config.yaml
model: "image classifier"
translate: 0.06
color_jitter: 0.2
targets: ["family", "species"]
arch: "inception"
loss: "cross_entropy"
nesterov: true
orthogonalizer: "polar_express"
adamw_lr_other_params: 0.00099
batch_size: 128
Rows from block 8, named by matrix and row number. Rows with one number belong to one channel. Each number is 500 + 25 x the weight over the matrix's rms, rounded and kept within 0 to 999. All counts start at 0. Numbers have three digits each.
# r30: branch 2 reduce pointwise conv (model.blocks.8.r3.0.weight, 88x352x1x1), inputs 176-351
# b30: branch 2 3x3 conv (model.blocks.8.b3.0.weight, 132x88x3x3, transposed), outputs 17-33, a 3x3 kernel for each
r30.0:511516488547517500491553470502489519515439494495514470495497516478515486516558503477548504482483503507471471512499497529486499526499469540511531530428481464499492505505458499489489480504533530487518490502513531521492474519461482482490494554467481498492511470490474515499445481494516495499452466494526498496504494505480524512526516474489506484497478549525487510484446525528487533507531458478502491433490482499513508504495434482503515466500502482495473517509508498502454476502450501503523488493498492515485536506530517497493515485
r30.1:483479512482467491487503473516502492481538497505496530564470513507507493514516504494501498504501512517487491496561525524486474466494469494506487448507547515513498519498495508508493504542552552473498519501498473499547498481470489505471519471470498488498469507511474509488459495513505503473450474482497478518480503477493497503502469484478515540493527509487484475547531509518447499518496548471514494405464495476505470465505499513521484546463502492514473459463504466546493414491471459521505460498482447458512492457456540467476503479
r30.2:500461465508495482512502472436486500495504510510465490451536506509504523543487504529514497484473460493513509500505535484503487547500541525545505540577502497496514564508497487502501479507506506532502489483482507476515535551498551488541451477544498478488484498494510544501590478538516517503534524511547580491507520480500482471563503495509510514472538477483490509515512491500510518495491465525472549499522513490487512493493517514491514463514516500508514504476483528515494553509589468441504498482507516470473511522524478489491496488
r30.3:486491427502452548497439504502515490504437469513515467462473485496510518554489513486498525505452495533481496499488511504564514514474483479553533521478456506509552517495474477509556507458480524464525483507535528549506517500471510520523487445477497506512504493459548503472523484419503523490482509505471544474481471486497515518488496520481454475487489492504481501490471437482538510541530485528481487478509502519518516480501498518548475512485524513513510476476502511540506477490478484479503517498527509519513494528527522523506518525
r30.4:513485516491516494481472504525498498542464515523510506488509495504506505476514503487477499494500509425517486513516520519513502509494565476477549497504469530504487545533499504523496485504494529459521494524496527502491500500521479509499524525538512519503541490510503504500551503483486525505501496479508557478560521527500507539513500498476503466507487516512521520520494494535497442558501519489487515522545462487505504466537564479514494474486501520489532495519496481538518484479497502500476493526505457522518551504477420488497504493
r30.5:481490511495506481489495495451511471478520501501485459508525509521493479502479467554481473511513556496501525498502475475484496528497549493474501454499504543505490488484540531501522503518505481504493514485510524516503491524496517521473450489479506536498498495531495519511508501536515497476488498500486499481510539480509500525498493483510483508476502500483534523527523509512486495525500498515459472474497528478492471486507498531502500507491494497499476509514494456531463479500522518487510514500514500487463497479485495476532488489
r30.6:500504498510482504518503510448496486490475493474471484551478516490480512480479493485491506526512490539491494516444486511494522535519497526504462447485502484489466525470501498511479474502476512503490498523509488535484506501550443501512531581592503547555493530481471567534457505476543529509469490562509533541487525467549483493485518485493544492516492500477513480500501519502479495535520529518469475517488488499467508498499482495499502508509500436490485489535533463499460477521503454520487492540500492512477493513498523476506494469
r30.7:501509503502497481503535511434513514486533495477551536520511481497506503567581503530477458502503486534493501514466495500501501491500514510507468469499495452504514549500522501474528518494466514472477504517488528550522506488497473487493484521527489487514474460505474520520537513483494493486497505510531501503497486534498487500495494502496500446510498479431494572481495499506532497483516494485484522462483501482502499472504506510502483433501501500500499500493500478517508504472477500531504495507482432493478514483479512485469504475
r30.8:467506514501487453487534480452491521477484496502495501481485559547459522425509544493494472509547490495527516494542517489457515489517425527500518520500495513525534483505475551479500492483447507503489490496511513506562501493473504525495520501516505474491489470468449478523490497495482480486508509495511501511532489476497513485501496499465511499488525485467473488474485494495491504528482451487492596476490482500538513461498493471477494541508492508504552468474475480498486508497494519552495498499508499533500513499462481515514518508
r30.9:509545531552483457479509461510499507543471498498514481509470483499466521501492487501505493493498505529472469494544536544496487531516485501506506476478519499484517497480519528548519507437484485513487498511499499476463511477521495495529468515464529501462544468547487493490485470456484500516480490483492498514479453474509528513513496543482511512474499534514499521490499516459506499450505470568509461493474495538502520486500501497546502566480546434487480505504502482498477501491510498499519447499467524459523471505497504499499453503
r30.10:491474495496495524499531495501523500501528441518492484509480496493552490518460486546526502498514541498491500444485486420481459504534471512488463483512490504503537524508463507501506487483518496478492511500506455503498540596480541492473508517502493469471497493476482531497541470509506473501506509501503477496505506523483523499475509547493496512498494474436494503499467497503489465510493474522514517506496475498507469492511510499454518509529463477448466497494473513487461528478500500457486462486490475452461507511517509502505471481
r30.11:516504492489504485514487483487476557482471486482547437511471501545516504542502524496494538482482478579433445533493546504483512449503489510501517473469466487449515531473486519510481448505523499546530501537479577494498505467520479499542475488469518496526504519521502487476531497521497474472496506510494482513536524451497498533511542453464493518443518497497495479500462501508511498530555463480466502529521513519506442505520521487496512474480497509521495507540476495485523529543508461508464501479489491517524514474516474496456495485
r30.12:493505505461504533493498519492494513504479514517496513506508537537516530539543460523447466483537471532492470499485500502490519555493534458515499490488558489498512521566565484564514617514418501499493488517480516533513497503526485558515469469470517493495578502472506502462475486549501430525506493449510490497498461490551500478528466502502520504505493453423487523475520517455507549453487432537495461495507468515520527505504512510505467473461500470515505498488524486488514499484480508522498475496526481486485519477494482496491543516
r30.13:500513486536503505524601495477505572492547528494473521490544501439481521492517510518438495505508488541457489449489486522525532488535434493469534511533468523486498495474494487489465509508510512558482480500492514496498499495527503512503514506514501545518474506547515510515530489467506541452504491540489517480504518487489514499525486461527512485516510540536516504483509524509441527462516478504535537493532517530493509490481478549495499514518500524472502500522520511480489528535466500485516499494527511505485537513497511526562516497
r30.14:508515499505528479511481493457518487497510491514503485506534488497501488464468530500488474503537494487494537495584543506459487510489496519507477508540507500533557489489499523519470507452504516498496523497502535512489501491501521492478452510474519495482539528477487496485535509527529498490490511481492543485524524503495472500480518478485499474511474509514505461531473491518526503512489528510510501479524469479497491475502500461515493461485508488478550502502495517469494493491472490512520473503484491491495485501486467499505523515
r30.15:480478539507502490525488481482504501493493504516471469504520501496483508477503522509524495492499500477531506483475477491484500548486505501541499486509508494547553532486475520518500532483530510514507515504468507525476575561506486493494473455496530499502507493480494509543536488456516498494517532505520521518488556519470512499500518545511493522477511534474527477517487533501499495471503460575481511525501513490556477512505536501520497468458509482474473466527490490486540498482495505483448493504501520488522491472475445501484522462
r30.16:512487492519502522485509485503525514496521483501513465489500497498509500496486501452504489484492494486485508492486465497487505507539550500502502504463489479514480487498518490516505469515466528515498482502507506511468490510488496493499464496499500497489511492498492503497508486549483491504513486483532516510513505524513476501526498502487483471424509490528509522481476477486519521482514512523501493524519526499476504526498492516489506459545504444499473479472494504455490505516489525507499522518529531486501458503498475456509480497
r30.17:524482505487479476500500502502505475487519483464499522506477492473547535477466502470527600485478479517488477502516492491462520471502473501465480506534501581496500515482488490512490494458505499492491499501470504512475507577493463464510547505508506504504508478500486488479490490460452590514481505505466518524498474553494507505481513485507504502529512504492509479501556471469494484471499513529662525498483515497557513519535561504506477537497494531492497491508482529527483520469546542540503489509523519470506548488495504512535545544
r30.18:490500476494501503554505524478502483471524425491524487560501510477457512485478461530479474488494462464478488481472520494534447457510471509522507502455472530504478487513475502505490523504449508482519479502540485517498499512499555477489509506523481510515508565519461508532463561503493509489527540484518465492519534495486518481505480490514489485499533493467556495480539509514494506450524469486514487463501531484487500487504478501494493492502487494470527503479509486478498480499499515452534467492498509522498439504499510508502492513
r30.19:497517516507512462501468513491529511485523505479459486517554454475502479490473527481519500472513549477448486501511482535551558584490523504472500514512487475502497549498491488500484533505530541510520470513537492534481501493493503483479497484497497497488500486522489504497497505499497502512505488476487498502548492480477474518521457450499487494515484508487519504489499507498548502519521495465485539486498503526502481518486508508510480511494505518509518506501509503519499524494521506506501518495513523500498507509501466501516517522
r30.20:501489568491566545474472544523491523526506502533516523482456480511495485487488548466504539519501470500498475523526546469498491468482546490545509478495506500485494501486468499492473506505456507508502501479521488484481500518500495496461477515499463515499476489457493514504546490499483517498502462503497526466473561546469508499508501505462496503513502494503504508435507484488506474529505467483512502524509518495508523444513518514504462500527498473494495482523465547507523498505516470460519557515479488489479510441459470481487464492
r30.21:471467495520495508464505495495501520494512488515475502483523499505492518526541501482520495511488503522495506510510513495488486523477509503504537519521529466472495526493516476495516520515495567490551474532495486513520481468501507486565475458507503457541503450482510480475478535494539456483491499470498536468483470552509456511486506492518487461492494476471497501503440511499489481505544506501458499484476515506446509495470487504543513504511490511485498489468499486537471493499469482523508476493556506474505489496495491503523551496
r30.22:519485534479485499500482493507499498516472474497505537519560492483515527494476492532524485508525509482486517500468499488512492506542460519536483490501532503529556535500498502498479474422472504490519486503509458495490471495510499465549486453520484496471474454453565537490470481490483480535496487470507492497508485525511462485549501536490462485500454429499502533526503483474501450483487450493525497532532470500474497496560545503495460488533480446517505487508491527500552516452498554516497528494503492496469539498502534500472501501
r30.23:491539542490492448464493531508524488497497467505499516472546498500492474508505490500516534509503510512511466508500479482450524532484565498479501451496483502495535528445498471551502505496509500501500514500474472482468508476496486492530474490490538516470512466490493484474531507516492507453484494466549498501522465509504465477509494478423503486472499552493469488501513504486573522486486466534519483466480510478467498507534488464511533493499520484514481467487489487483522499512442501471504497481549461521502482535547528524523502516
r30.24:491525502471513485483474494444499495505509510503522511502487523489508492513520463515487479507507506509497491499491515515453549530485478431564487463548500496516549502460457495558526544469475497461510473512472497502514506503501499455491489522510503467508479481437480482551505526477463482497453498456485498504536497501502536461479492509496488494531506539487512516467499528498504506496528458532499520513509454512523519478495507479507489546525514508509537513480519488509511525516530462505496518508498482516470494538501467558511511485
r30.25:487540493514511506515531482491504501522499477485503516496473465506528505536494511500468502506483494474417461521503528540486500525479468508454462497484499492514495463492483500497501489503519507497529487449486493471483511518494505507467528570515482483470513495500507523547506487502519461484481472538506480480501469513484520500500496514479517530520499518472495508490480450497499497527512486507464549501472480498522552497490494507497528537499502526493544500494510524494487512523488499532505489507463498523529516532509523562491502444
r30.26:488487491532514486538485482543509544487494528493504553531534506504520506475511495478503506498473495501451514498498501492505462482533510500515493531533525517465507516506522561527472462438461499467514492499523490518494500484481578517523471495474479477515480538486545493478518494560484524475520471498551473502514522563474482472517494471491478496504497478539503497438554472458511525496498488471515499493518513505505496533486512511481498489491514456506514497497526501537492534476471495513486498487500477497511499505506496509514504497
r30.27:518565495501448461490501462473484489472432498488492515516519502469525495500489500495470500495493481461496502506513503523506530460481508462530503469465485491559456512474468532505450474526461486520483476504515527558504498473505522515513484493528483463529503547531569490476450502493480508496582513537480494500498504455476494501487499497491481504509521502548588491481522512495490548516494468479474503483519492493510495499510480479475535526510504477523508504468477527475470527493494489557530482510471500527509483530497491470503476483
r30.28:494537484520536516497525484523516489525520460506533526505529511487540493531539462559496484481526492484522531492554514484521511500501514483483507547533502479505484495472567544567485517529476500503512504489464501474460492493499536540490501522466500520480523518503535496504526470514472464521514495511513506456512478496537485532472494541532509480501491465517506510503504518473502574483490494488520482520463483487493478499492490515502505537499489499462487501484477551489504480484533507483509490485498493497490509489497468497519515519
r30.29:497491506513501472516483510466513441521483469484486482498486493521456530511478493498499504498494469495496477487481573512522541495454501461534500514492480497487506505594499497513516513453494478487466493494495524532474499489501497500511561505465586479471584502460474462458454501430515495478513516503484492524527499502521516531467498507494553508559468517565482505545501479547527517535485551508499501494513500520500500534529569503478495509474518435503466507492530524486492528476527511515518496476510515504490507516475499528532485474
r30.30:508490494535497546501463491526560516536519485504484505497528484500477516567473507501501500498493534491542487466529497461516499630495513507449472508539498485520470462497492502540515504481481493458480506513502480494508508496498475525447501541510505490486506509501472529514482498491494491545455509504501484499494495504503548476488468503484509503560502479480486498478454520480513522498474518539468542509500515500495514503487488507477504504467493466480519495491521477489457482475487459458494451491533486493497484494476487466496471469
r30.31:488494494495492539473503519506513538508492498498508445500499509538496484499488519525491512490519508496506503506471461489502519462527469467542516518481438525488512495491523496499483487497512507479494511488474509475498534506494460504507535531543525613507499456534462478639514492496446549494500505456487495501485467476455525507473494497506538461530523503462512498480488479489521460456494513498544500476486489511516493464521492486498492497488521501483496506496484500516480474451484462504510491483490546498503502516462506525510514506
r30.32:510494483490522473495502435513486465495490526509482457492480470534494493512484453485520510513500501523484505531457491495460513470499494544512528549483506474545531481486503515476513528483512511468492430501500487483518489499497503504567513519546493514490489492497490476554434501509489460525558501468543492490542511486481474513518480485546503504459486492497470509501535537463495475472481486499501507538491470494479480492457484501495522519500499528487536500485487516499461508462496466512493478504497488532478513482501515509485477491
r30.33:513504498490500481520496480529518489539517523504499498521491451473521545490455499533506541499526487519489481515502489496486498477533532473468454478457458519474466508463573537490495511520499492485541518513518455459455492528521463516507498462482472556508486523481494520483540521532485559527500500502503496499484466498488519502512458495478512505521468502519474520493557519487597544511504533491509486491486476535535543492535482498477537503488485487526511475489525499498490507501504478512515473529522503476485492540499466474479479499
r30.34:474499473501471519500476508511506502543493521543511557497423469472496504506482466511469504504472464485520508475527535510500534446463549575469517483486512506492481500531500510503487578487538494497501458506498499495499517496501477461468568513418491506502514517498487505500500502523484483499490516513495466452538441487492512455548475498460510495518483551480507483553510505508564452513507549534510421458528466476516511514489457502512512508496491494572484498502483510505478495495504492530469487491497490506492493512569484478493503487
r30.35:501539512496559496508488501506516495501565502534503445514452506500500502491472520576501485479499511501467498496480519484502494473543523531534490570498466509569479471492503498486476497498488493456500464474523532489499511506511510494573535495528478495498494573510600498514495484484467520514587555490491519503471485554495543497406526533495463499477508520501470454517501487511531497488484502533494468507517504488505462479491489472506503524477486484527478493481503508500524487512507533524522487504466477475524553519483499515491514488
r30.36:490540510508504486516517500539494485506508502510555490502513502506484502503487491487506506489504454479519442483495487497508507472481485502508455438481469509494564463505525462500501479501491516455499456508465498473496555511507508528494501504523496458489507533472476505564497511536499496504444526471468465509553463505546547491526492506487525504553499474491494500499496512509515526453508460537488492464536463573488475499488492493529550507444514492544463515520513492534508501491486490544491502516500516474476498523509480492527512547
r30.37:516523449513484493458520474494498501481526476485513528500480500492536555522505505469462501495510493553489551482505538510490502477535495513520516496545473511497515483491495522486497509483523545499491527526496493514473489505522513483505503442479508494534512547447498498511486505489489535513510487497471525533490519544490503505519479554489495518535478512463509498500506546470508471487500502505520497438411469483469472487473510507510484501531462498480485536474499480490488489480475496527491470494543484519490498532500494485457475499
r30.38:469515473538502496484477509488505480489476529473491453528507482542503503472531500512501476497535454486498483502476502486570500499475538511548492557484485512496488469483497487463485476478501502525480503516475468527520510468500521502493460501477509459498477495471490482528478521524496499497520521523528502493508478506493509491501489483479499523496520505500524502476502468489498536507506505521516509564529490505456525491538531513526490486499490541537494484500515514529545497493469494461475542511514460497470506497477512515531505496
r30.39:497495508497504499499497508492491433489518470479471518494474471503474506493495445548480492485519517498506485498489487524452501489510547500477536555499491502504536529507555500532492501443518481432482518495512556453528499486498467556582507511569509532536544612535546485487526508484486519506631481463454538503474513436483506559486511489549545472482512542549472489545525484531483500493496473454488468495482510488496477480514544488519472530513496458504484491490507504508488494497500505488545466535472485512511486516486506536506497508
r30.40:495504491486502496478505500495474521521455487503487475487508475531530500487462479478494503477506497474470483508499488479475494497530505497500514496448463497481470503510488515518531466465460498498497504494502535534494503461510552512518509504568482577512487512535511508564476508478517519437547530542521428480448505503529506451460497493478474492482531448487550497473497484481506500501485502499491508526517516510500529488529535531523496493487519539524502505489488522503511562483506570528524496513500519527497546574525540527504517489
b30.0:494484495498499484481520499499468462494491507543547496531534508489545551496529484477499510485460528491500497486488515483508513499492510485486544498487537517469497504508473482524486457468464488460508483459501472479503468540522527547476524497453478482491539502521491496488480461520535482480440464522486447532503461471512492462502529541509526525537543530471489501457471514513482539479499465525520448465459462501509537472491505488521519504539499467495519461476481
b30.1:492485493494508521500535515501523482525473493489470511483532500474518506493489462514503473478477508501537537417486472489515522509484496501501498525514515521504501511537506505522541473490527492513576465466514493491500518528497482523514492473499524498457549519461484498465497444510496489513517516520429473521477527550463510508499467478519484494492462487489509513529508475480471481521505478522482482583508524511448504509475492476559507498523572498501493489480448
b30.2:495525505500537499506478510522507503559473529499444517491528538489492523526493512502485446487472512524506454495497494487509517512559522451482516511539530543500500462507486491486460503457443482489510544497512473477523511505500552493481541524502527465483571493488486472453481489502501495506534507500579513524509471508510438495467491489505493485539499466486472485470467490499503565497464496485485499493488447545481510523419505469454475497515504475497508512496493
b30.3:484483518466492518475511471478503490471521554490549567473501504481480495475515526500517498486540479500515487489508460476515520493531498521484554513474488505508521488515547494465490488507493532526492478521538509496516492505473457502485463477441473497512500541517508481515475513526489483509478439457510513498492471471529487519496497478538527477515507451506508482474510484484506501497522505501503454507466476498507504508491523513504510472516561486481508498487489
b30.4:488460509497462477515468506512505516525493494515476496482511496521526492540497486493509542479470500486495483474463433487488495515543538526501461506517516537502520507500482490485501500490522495478473487469457490484481477461476499472495530518510502483457530508482464478482498515484468498495501526523505549526490511510475507496469490504474508514463465511497493483482502487486537487504504483495539504481508507486484514539536484500510529546527512512487495513532489
b30.5:501514506479515501484513545493534537479509499498487463471480490503500505499495540496511490473489461479493507498502490505487502512484505500492495504510494501488471522473485513487513494469506540556512463479483492460465486518502523561523502497460496454501496489480502523543495480492453482510478461486449482494502517487513515496521494498493489497473496519484466485524507495497504485496531485477546496480547502493500481508499507477460503493508502463472475510505467
b30.6:482496490471503494479496495481495510498516546498513513509477468500475497490473491519511520505509505481488484457442462504515514517516500493488460499520503510509495450475465472489503496498513481491493493474502498473499575590579543535538531501506506476487486498515491503503489499492499509516499518500491471477479501461465499505501495475523532517474501498501503484454470485492507508478501498476504492481502491490501512498503488500502493520531501487457462483480475
b30.7:521497530493458477446463449466467504468506501506550496522511477490466497466507494483497493486479503441475498536518527536463500507447500491549597492479514486497471519495503531510497512522512497509483506485502456482519439492454453492504513507550471477497464505511468474472499536500565495440508511481489497547476486518466478494527582555528531517541540512492516516498514488503548507509480455504482476488482502431491481487491502500476505477521503489477493480464459
b30.8:428485517491515493513513539472498521521513563469494507499515466479485524501475498526517493488507516488514511518536498491487481475473477489494475494483507471457514507521496499513479476495480478487502483468495448496488495505493494498485508497480540508544521509525515444477488489526491437469507512501549492495519531491511500553478479459502490485500498457458485521482463507526514534480490500447460504488501523525495506505494524518504505488506484491480442503517491
b30.9:537534562521507560520492546465497454480524493498521483479509501463530530460520521489511486479494475471487477519512496513510517494493490517509490499504481491494484487529505481513525438493565504494525479508507500540522495522497491524503494523490500508474469514499504517498528499464499504498504516527500490461492475468510480498486538463481530480475512491523492485503481499480474444503501508492523512514512499539491487536480509498502540490482501487487516515511523
b30.10:562486480523482538538495533491513505472463460458503544533486475493496485499497497472485495536519455532525462492474464523489487539483498500475479499495482494561517471530508482516526484508518476499495518489453574502507509485497500486512475496528564513480497495503503453508493507493498530537454451477507472493522484519493527522501517516470488491477497497488467460490493474521492471561567516494501554494518524507520486504517488539453443565512484445476460503527503
b30.11:511502501486495500523534519494519468478514498509533533480481463469458479473478470486490480485511508514502497456503503447471494490503499539563530481461484511517527448479466482498476485496490472516496508528523457480480505507502515496494515501486472461485501493536481489500493508482516509532505527506493556544496558536513516476507485470514503489496493469502477498473500494492502465472508501482504482516551503499483489499461464508481490506490503536519553483494499
b30.12:506488551498495504503532557468489469506478505496514501514531484520531500504528496515558505498542499516560499504438471503488491540507504501496488490512478516545514526516521522508503508503496510454493505485475492516502465488483508512496490500483502478481485498483503553523461479495522523509488495487495470480493476462522491493492507506490508532500479535460478503449480477500498486481471527515475515542514481481477462492487486485475523517490495507492501508496496
b30.13:452484514450491532492557617496493457495501503469484468498528517467494535488481499498485464484481484516532501470501502496472467509515509480488520479477493493491496490523496517544448464494464489521496499566548511546505537525529500499503493436459497488499445474519488445487500527553534507457484511499509475495474502494442461526505518476498506485501491467476489493523470499533533514501508532476488520501532510500551527478505463486495474517519489475449471542529527
b30.14:512513512503498479470461485485461460502506501552520554450502533505485526478489488492456501489509527497490484482491498515519536521472495472522505498527520494513495459482470495514464501540511465485502518477508494482500502502491524463483545481500505515511504509525517511562498545494490425502515486524547505486508453490555501461495493448500494483506482463477483512475541508496509524481470446501471493481491483539536476448506514476506456503504482538524505483490501
b30.15:484510504487506498480472515495505510509484499481514508483497520485501585494512514510526479521520463531502469494492487485491499474461505503496496510508504515537500507515506497499519465497519488458498491485476489496495518535543504529531485490486493492496501512504486459490509517486494485498481488497485498521540504511546536532482473489530565557496520523494487498531529525504469489497511504473490498478502477498477505480478513475467492517499511524513514504493467
b30.16:490501515480486469470496526514543494490516503461498506475486480477466573469534547494549518488491485460452477488494476506490511575508531497484493482458494457477479500500464485532484484547487511501484543527536553537504487470494480503499563503493514494486475555561510439481498494492540472493485514499495504505482523516500499527499469448504501480480487481499490502508451491483545469443542516476588536495530516490491521502478491511487533582622560488459432476463486
b30.17:468476508490493488521512522527534508500515480489497463524500507519510508506510472482521525506508489535496489458468456505476503505503515506482514499495515498482492490556570469546578496502511491470493448495507497502503511500572522543506501493495514487475544498498517499488461477487494498500483497509480499547500457504514542501494493496515486487485507498506452458582531483509520489482515497476480497491467469517543502496533499493497503503465481514479457529515509
b30.18:506502509486470500505517477483520533503503499546499462496495505491476500496527520425474523458487497460511555511539510477493478467489497476491495485434457478497513490473503517496485513509492472466469514512489489483487504482512483470486497481503507534542501506501536476499498492471487441490520527481467502538489477486490501497518527495515499502509528492529514477538518488490555484504553501498467472525500471465506497506532514470523484484482480536505500511490509
b30.19:506511470504496515515500542507498474498491530503476545478524498490503494509512508510480488496491460461491497484514492515507526527517513456442480501525511528496492457498531442498559469538545489504513488465470523471521550496477524489504501475528485505511437551554463477510523517529536499496474479496497443474512503525497471489481488445511499492540492472489459496485480482496485497500502508530478480528515498509474481488479479527530470499532528503495496503483493
b30.20:512473455501514468541512472485529521481494516502535560533510523507512482501492465484492542497481546537444487482489466505485476526500498551561533490457486502482502447508524458543499472486483482489518498481497464485492468453491475479496554562526518474484528470488548539496497506485545577504556550507497501516483525533501484530474476468459433466521498458496470475495522485526527543501513519485475507473477489518517463493496491489529499451454479514505490498518465
b30.21:467495523461486496475496513488482487507486496516492492466509528456490567466496521517502469509547501512511493476503492488498496506492500500508454482498494502512510523498481495500456501512500504503499478496492514541487491526483492523476486485455490491509489496529494453497480481499535499501476487485486497495458488499490503525470497499496489489492471484502499472478460485493511511470518516494523501469502491475491491479469474510488523522547574469435445469479504
b30.22:499499504499474461534509511532542548519492504522461497515499451513500437518487445514499501503485491508512473484468484581559528523538512470482498515527508518506523510557522500521486535503479490498491520494496554555492528516503546523520503487516499491522515471494507499483489490521505495514501482487511526535470497550480484468454469508465430495510474508514497503517498482483459456499505535470502534435451518535502510497428508470487538479447470540510491501482500
b30.23:607520501528508471487485485496491507495501501517531518533535481515503504536506498510498511510480501504495468523500519499463520508478501499524530504505487515498478461499497473511512454477504507471500505493499494535510459492478454479476510492523459484469499484500469490523496496486524496499575517505535532501515497501518484483472497549473473544479501531510503477493503517497489483502500505522497503487471487497494497491477499485485506483467464499502509496490496
b30.24:515525495495501507497495504451515523520518516502453462498492526532525505516509491495534543496477545478450532494510507521565495490488510502520464531520497521514512520511492505483472507520488469506507487498451477518494486493493478483500506497496482512518471501500517508508520500497485479464520513488520468496537514485485523495495495523503458500477491541467445477524530519483416502541510490515501504479513505531474499516492508531529527497511503549521487490502503
b30.25:497490454496518434506498488491451482487486473513518478508493470484496541514515551464452514437447500448462470450449503469486489495489509503485538488493486505476486462485482429498507427444505523489490520513468461479484513470477523518490483505506466498466483518504431526513497462477514507448500473497500412490517537535531501577538518549498508537506495553467502492528469529515490549497473501515542463520521472499501507503484483508524472510514486502488459524522495
b30.26:492511513474493484474496513523513521525518537502470500519472473565516452528482495482503501468466524477477566571511542436430508479489522445475502509545502504466454497502513503496493526502534499471494474490488479505485464479507470498513605595563517456501522484488532535484491496514529464526500498585470495500460502505524497541482496529521503556523516517526487457533485444498488486498533567505485521564517510512549566515486603560414494519473484538522505456438452
b30.27:453505504472507503495506512496504512478496521493513537486478531485513515533488492487481497469517496496510527489519480478472470448490505506525493514543494498459468493507491486508524478501500471495465477500475493504489519501475527484468519478490514507504488531560482482492503499504500466519495467497467530496498529550516493533504493505524476491538489508549470506531511495488514505500514469524514478504517495520500519509465511499477485488482489543530523485446485
b30.28:495509521498497499475462488444488487443540523479492452472507519479500474453507516495502540471478509465494502573543499483465496500495508485501518519515497480480467476498502497477507520501512508509488481517500466506492467471458508488504524494537510503478462514525516541533442550537487441510514496473509487474494521483551502519503510466515488498500474468481493524508495476474540507520507497522462464519512514520495501504488538524455466523515515520525509469481505
b30.29:495498496504496500517518559499470495532500494502505530497519491488500483466506496502499493505506478496513487507478514496494502489503475514506448520540484531493471485500521468489525509497521510507496510518533500520519482477493501517488505502462480506491501530498469494500492503496502494501481503505520470472547493495536495477493501489493504496496480497490504506470485503477459523489489517517538520491491495499483482492500524486486547502501528509511504523541514
b30.30:487511497486499466530518522492464500507488506491513479510490444482502466495533503520491497501496486493497458474469457472466490493548555456427511479476521516492502488493505486514534478529515514474527505468479461478503597530521562485466506500505522499478520488479481498505481446473507519488485520469504436509486474536539490527451475497497512526499485513497484501511503485480506501508481492507455490512469506493476507475496493491513494498506503541496479523489410
b30.31:483492544461472546462486518501591489495575508497463508456476507507521492469524479492492484536531452527513480465480522516524560466477499505445495520517500448508477454498610479475528475469491506509520502473529505491486529475494473479537461465506425467557486477493530527523488480477516502495502535506523460487523524491488502513471476481447450510476492542502534423475593532480478488484504484481493479504506469460525509444536507497464487504511476487504488499498526
b30.32:533502465514461450490464451461505530501454493515484533508502580512520536521513481508497490536534479544546525519470475565518465501484486535531500488503486482581499462482520460451487501524535456456469539498476461497481498471477504488545503505532467498495479502584549496498481500473482476503529587508520502499515473493502483492484494527499489526469485492503462483480542517517488485516504511484442498520499466501522458500559461506551501508485476492505559465503501
b30.33:524513496513529483495534532491500506477518509470498505508506459504476511510504552515514489516489475511503480556518501528449517502507541484493504507514498485449487487559537498512517466459501472497499468510516476491467509506561497553476467493503510481514517494478498463473503515489504501468516539495495469477512523498531511552513493500468471512482536560573540511537531515480484470448509491506470499539509490539551513497488466462507501509533492479473439478501484
b30.34:517483460504477450503502509467457473488528481496562502485515520461526534490547524513504497489476487504518514520501520514484494514526506539500482466481488525535520506528537515476510515457541497498473461490478481472474465487478484481499512521549506524488510501496477517502516478495517500504481469504522501485508499504515521493507483513542494516583523515540523538483471518499489499513505487521513486499493490495471518475457489494523499488512543481518505471497483
b30.35:469508494411455510500533552494515500497503489520492495489499543516504508559502470471460472514536435517567536516506510499504498512523536551534531496507506481478494494486524507470499512495446478496453490490456506468496507478483508509484468458464479498527489502522519479475494508510480479514508454444499491478474540494453526546484480475495487486499490510502527519553534488484493430490564541479507539463469473508526497486526465502479484459487510449478525458493525
b30.36:465497544503515556490499540480502511470502483468487482474499506496494519475529540510504496510498451498482451489497485501510524482508526502494527511518498465486469499511535490505489499463468497477481516510513501534542497492479499537535487504532461488503484493498481499499505490490541545506500490501514503465486494479483489485541495496501471487469458477500505515522536537469490494495492492492497500457475473484521495493488514502483511540530500499483457504496493
b30.37:452481518439480536483526559472497493467497469483496487506500489495482536482490532538523466568523435551518459497507489516511510506495469515479484489502499464450484466518520504511508494449463491501482462496512492501471465472520479532531484466489532456529493448476536499497510542501502486507479489499503524535467490465476515502510499513447485523473493559533495444503499482464487460475509464457483452456498467492520501471504493502435491617574583464470464495494494
b30.38:486504545469524526481492527510507533528515501512482501507493446503506481511499481507495510513515494526526488508519483546532499489510510494535498501525499505499499520492492519479467519468466515514477526497486480453448500492511506508532496526539503497476505510476506502491522518515510502498482497482460483461472470452506498478480512512508503468504460469514529535498490492438458534499521505479498463463485434515484529520455511492469497445471499490502500500500535
b30.39:462510496487489498510502519500509511484502487470478491474494521518526514489491471494499530520503521516498509525506486494487480535533516525537514511506517495488495500483487524499495541518481471505456452502462503502486491450497492507530480488499505515515517499514535464453492527508515514506520504493469513503496561567497532526453509502461499506429468502488434449473433461503523502466499500491486508500464481501506466517501472498494478485502496491521535447486508
b30.40:475506513495526524463508506507508534506517479527473494498496495502506513499493493504507534501510488511518525465475495482489501495498531473510491439516523467510500480509500490511493518495477524509475510509523522522499581498466577504465480468457517473500514493500483495519502496496469486498517469488476477457506492491513536526489488520470463510484488540520519499511531520459504504456510510466526458481539450531536526503513503499479450509509483508514479498507506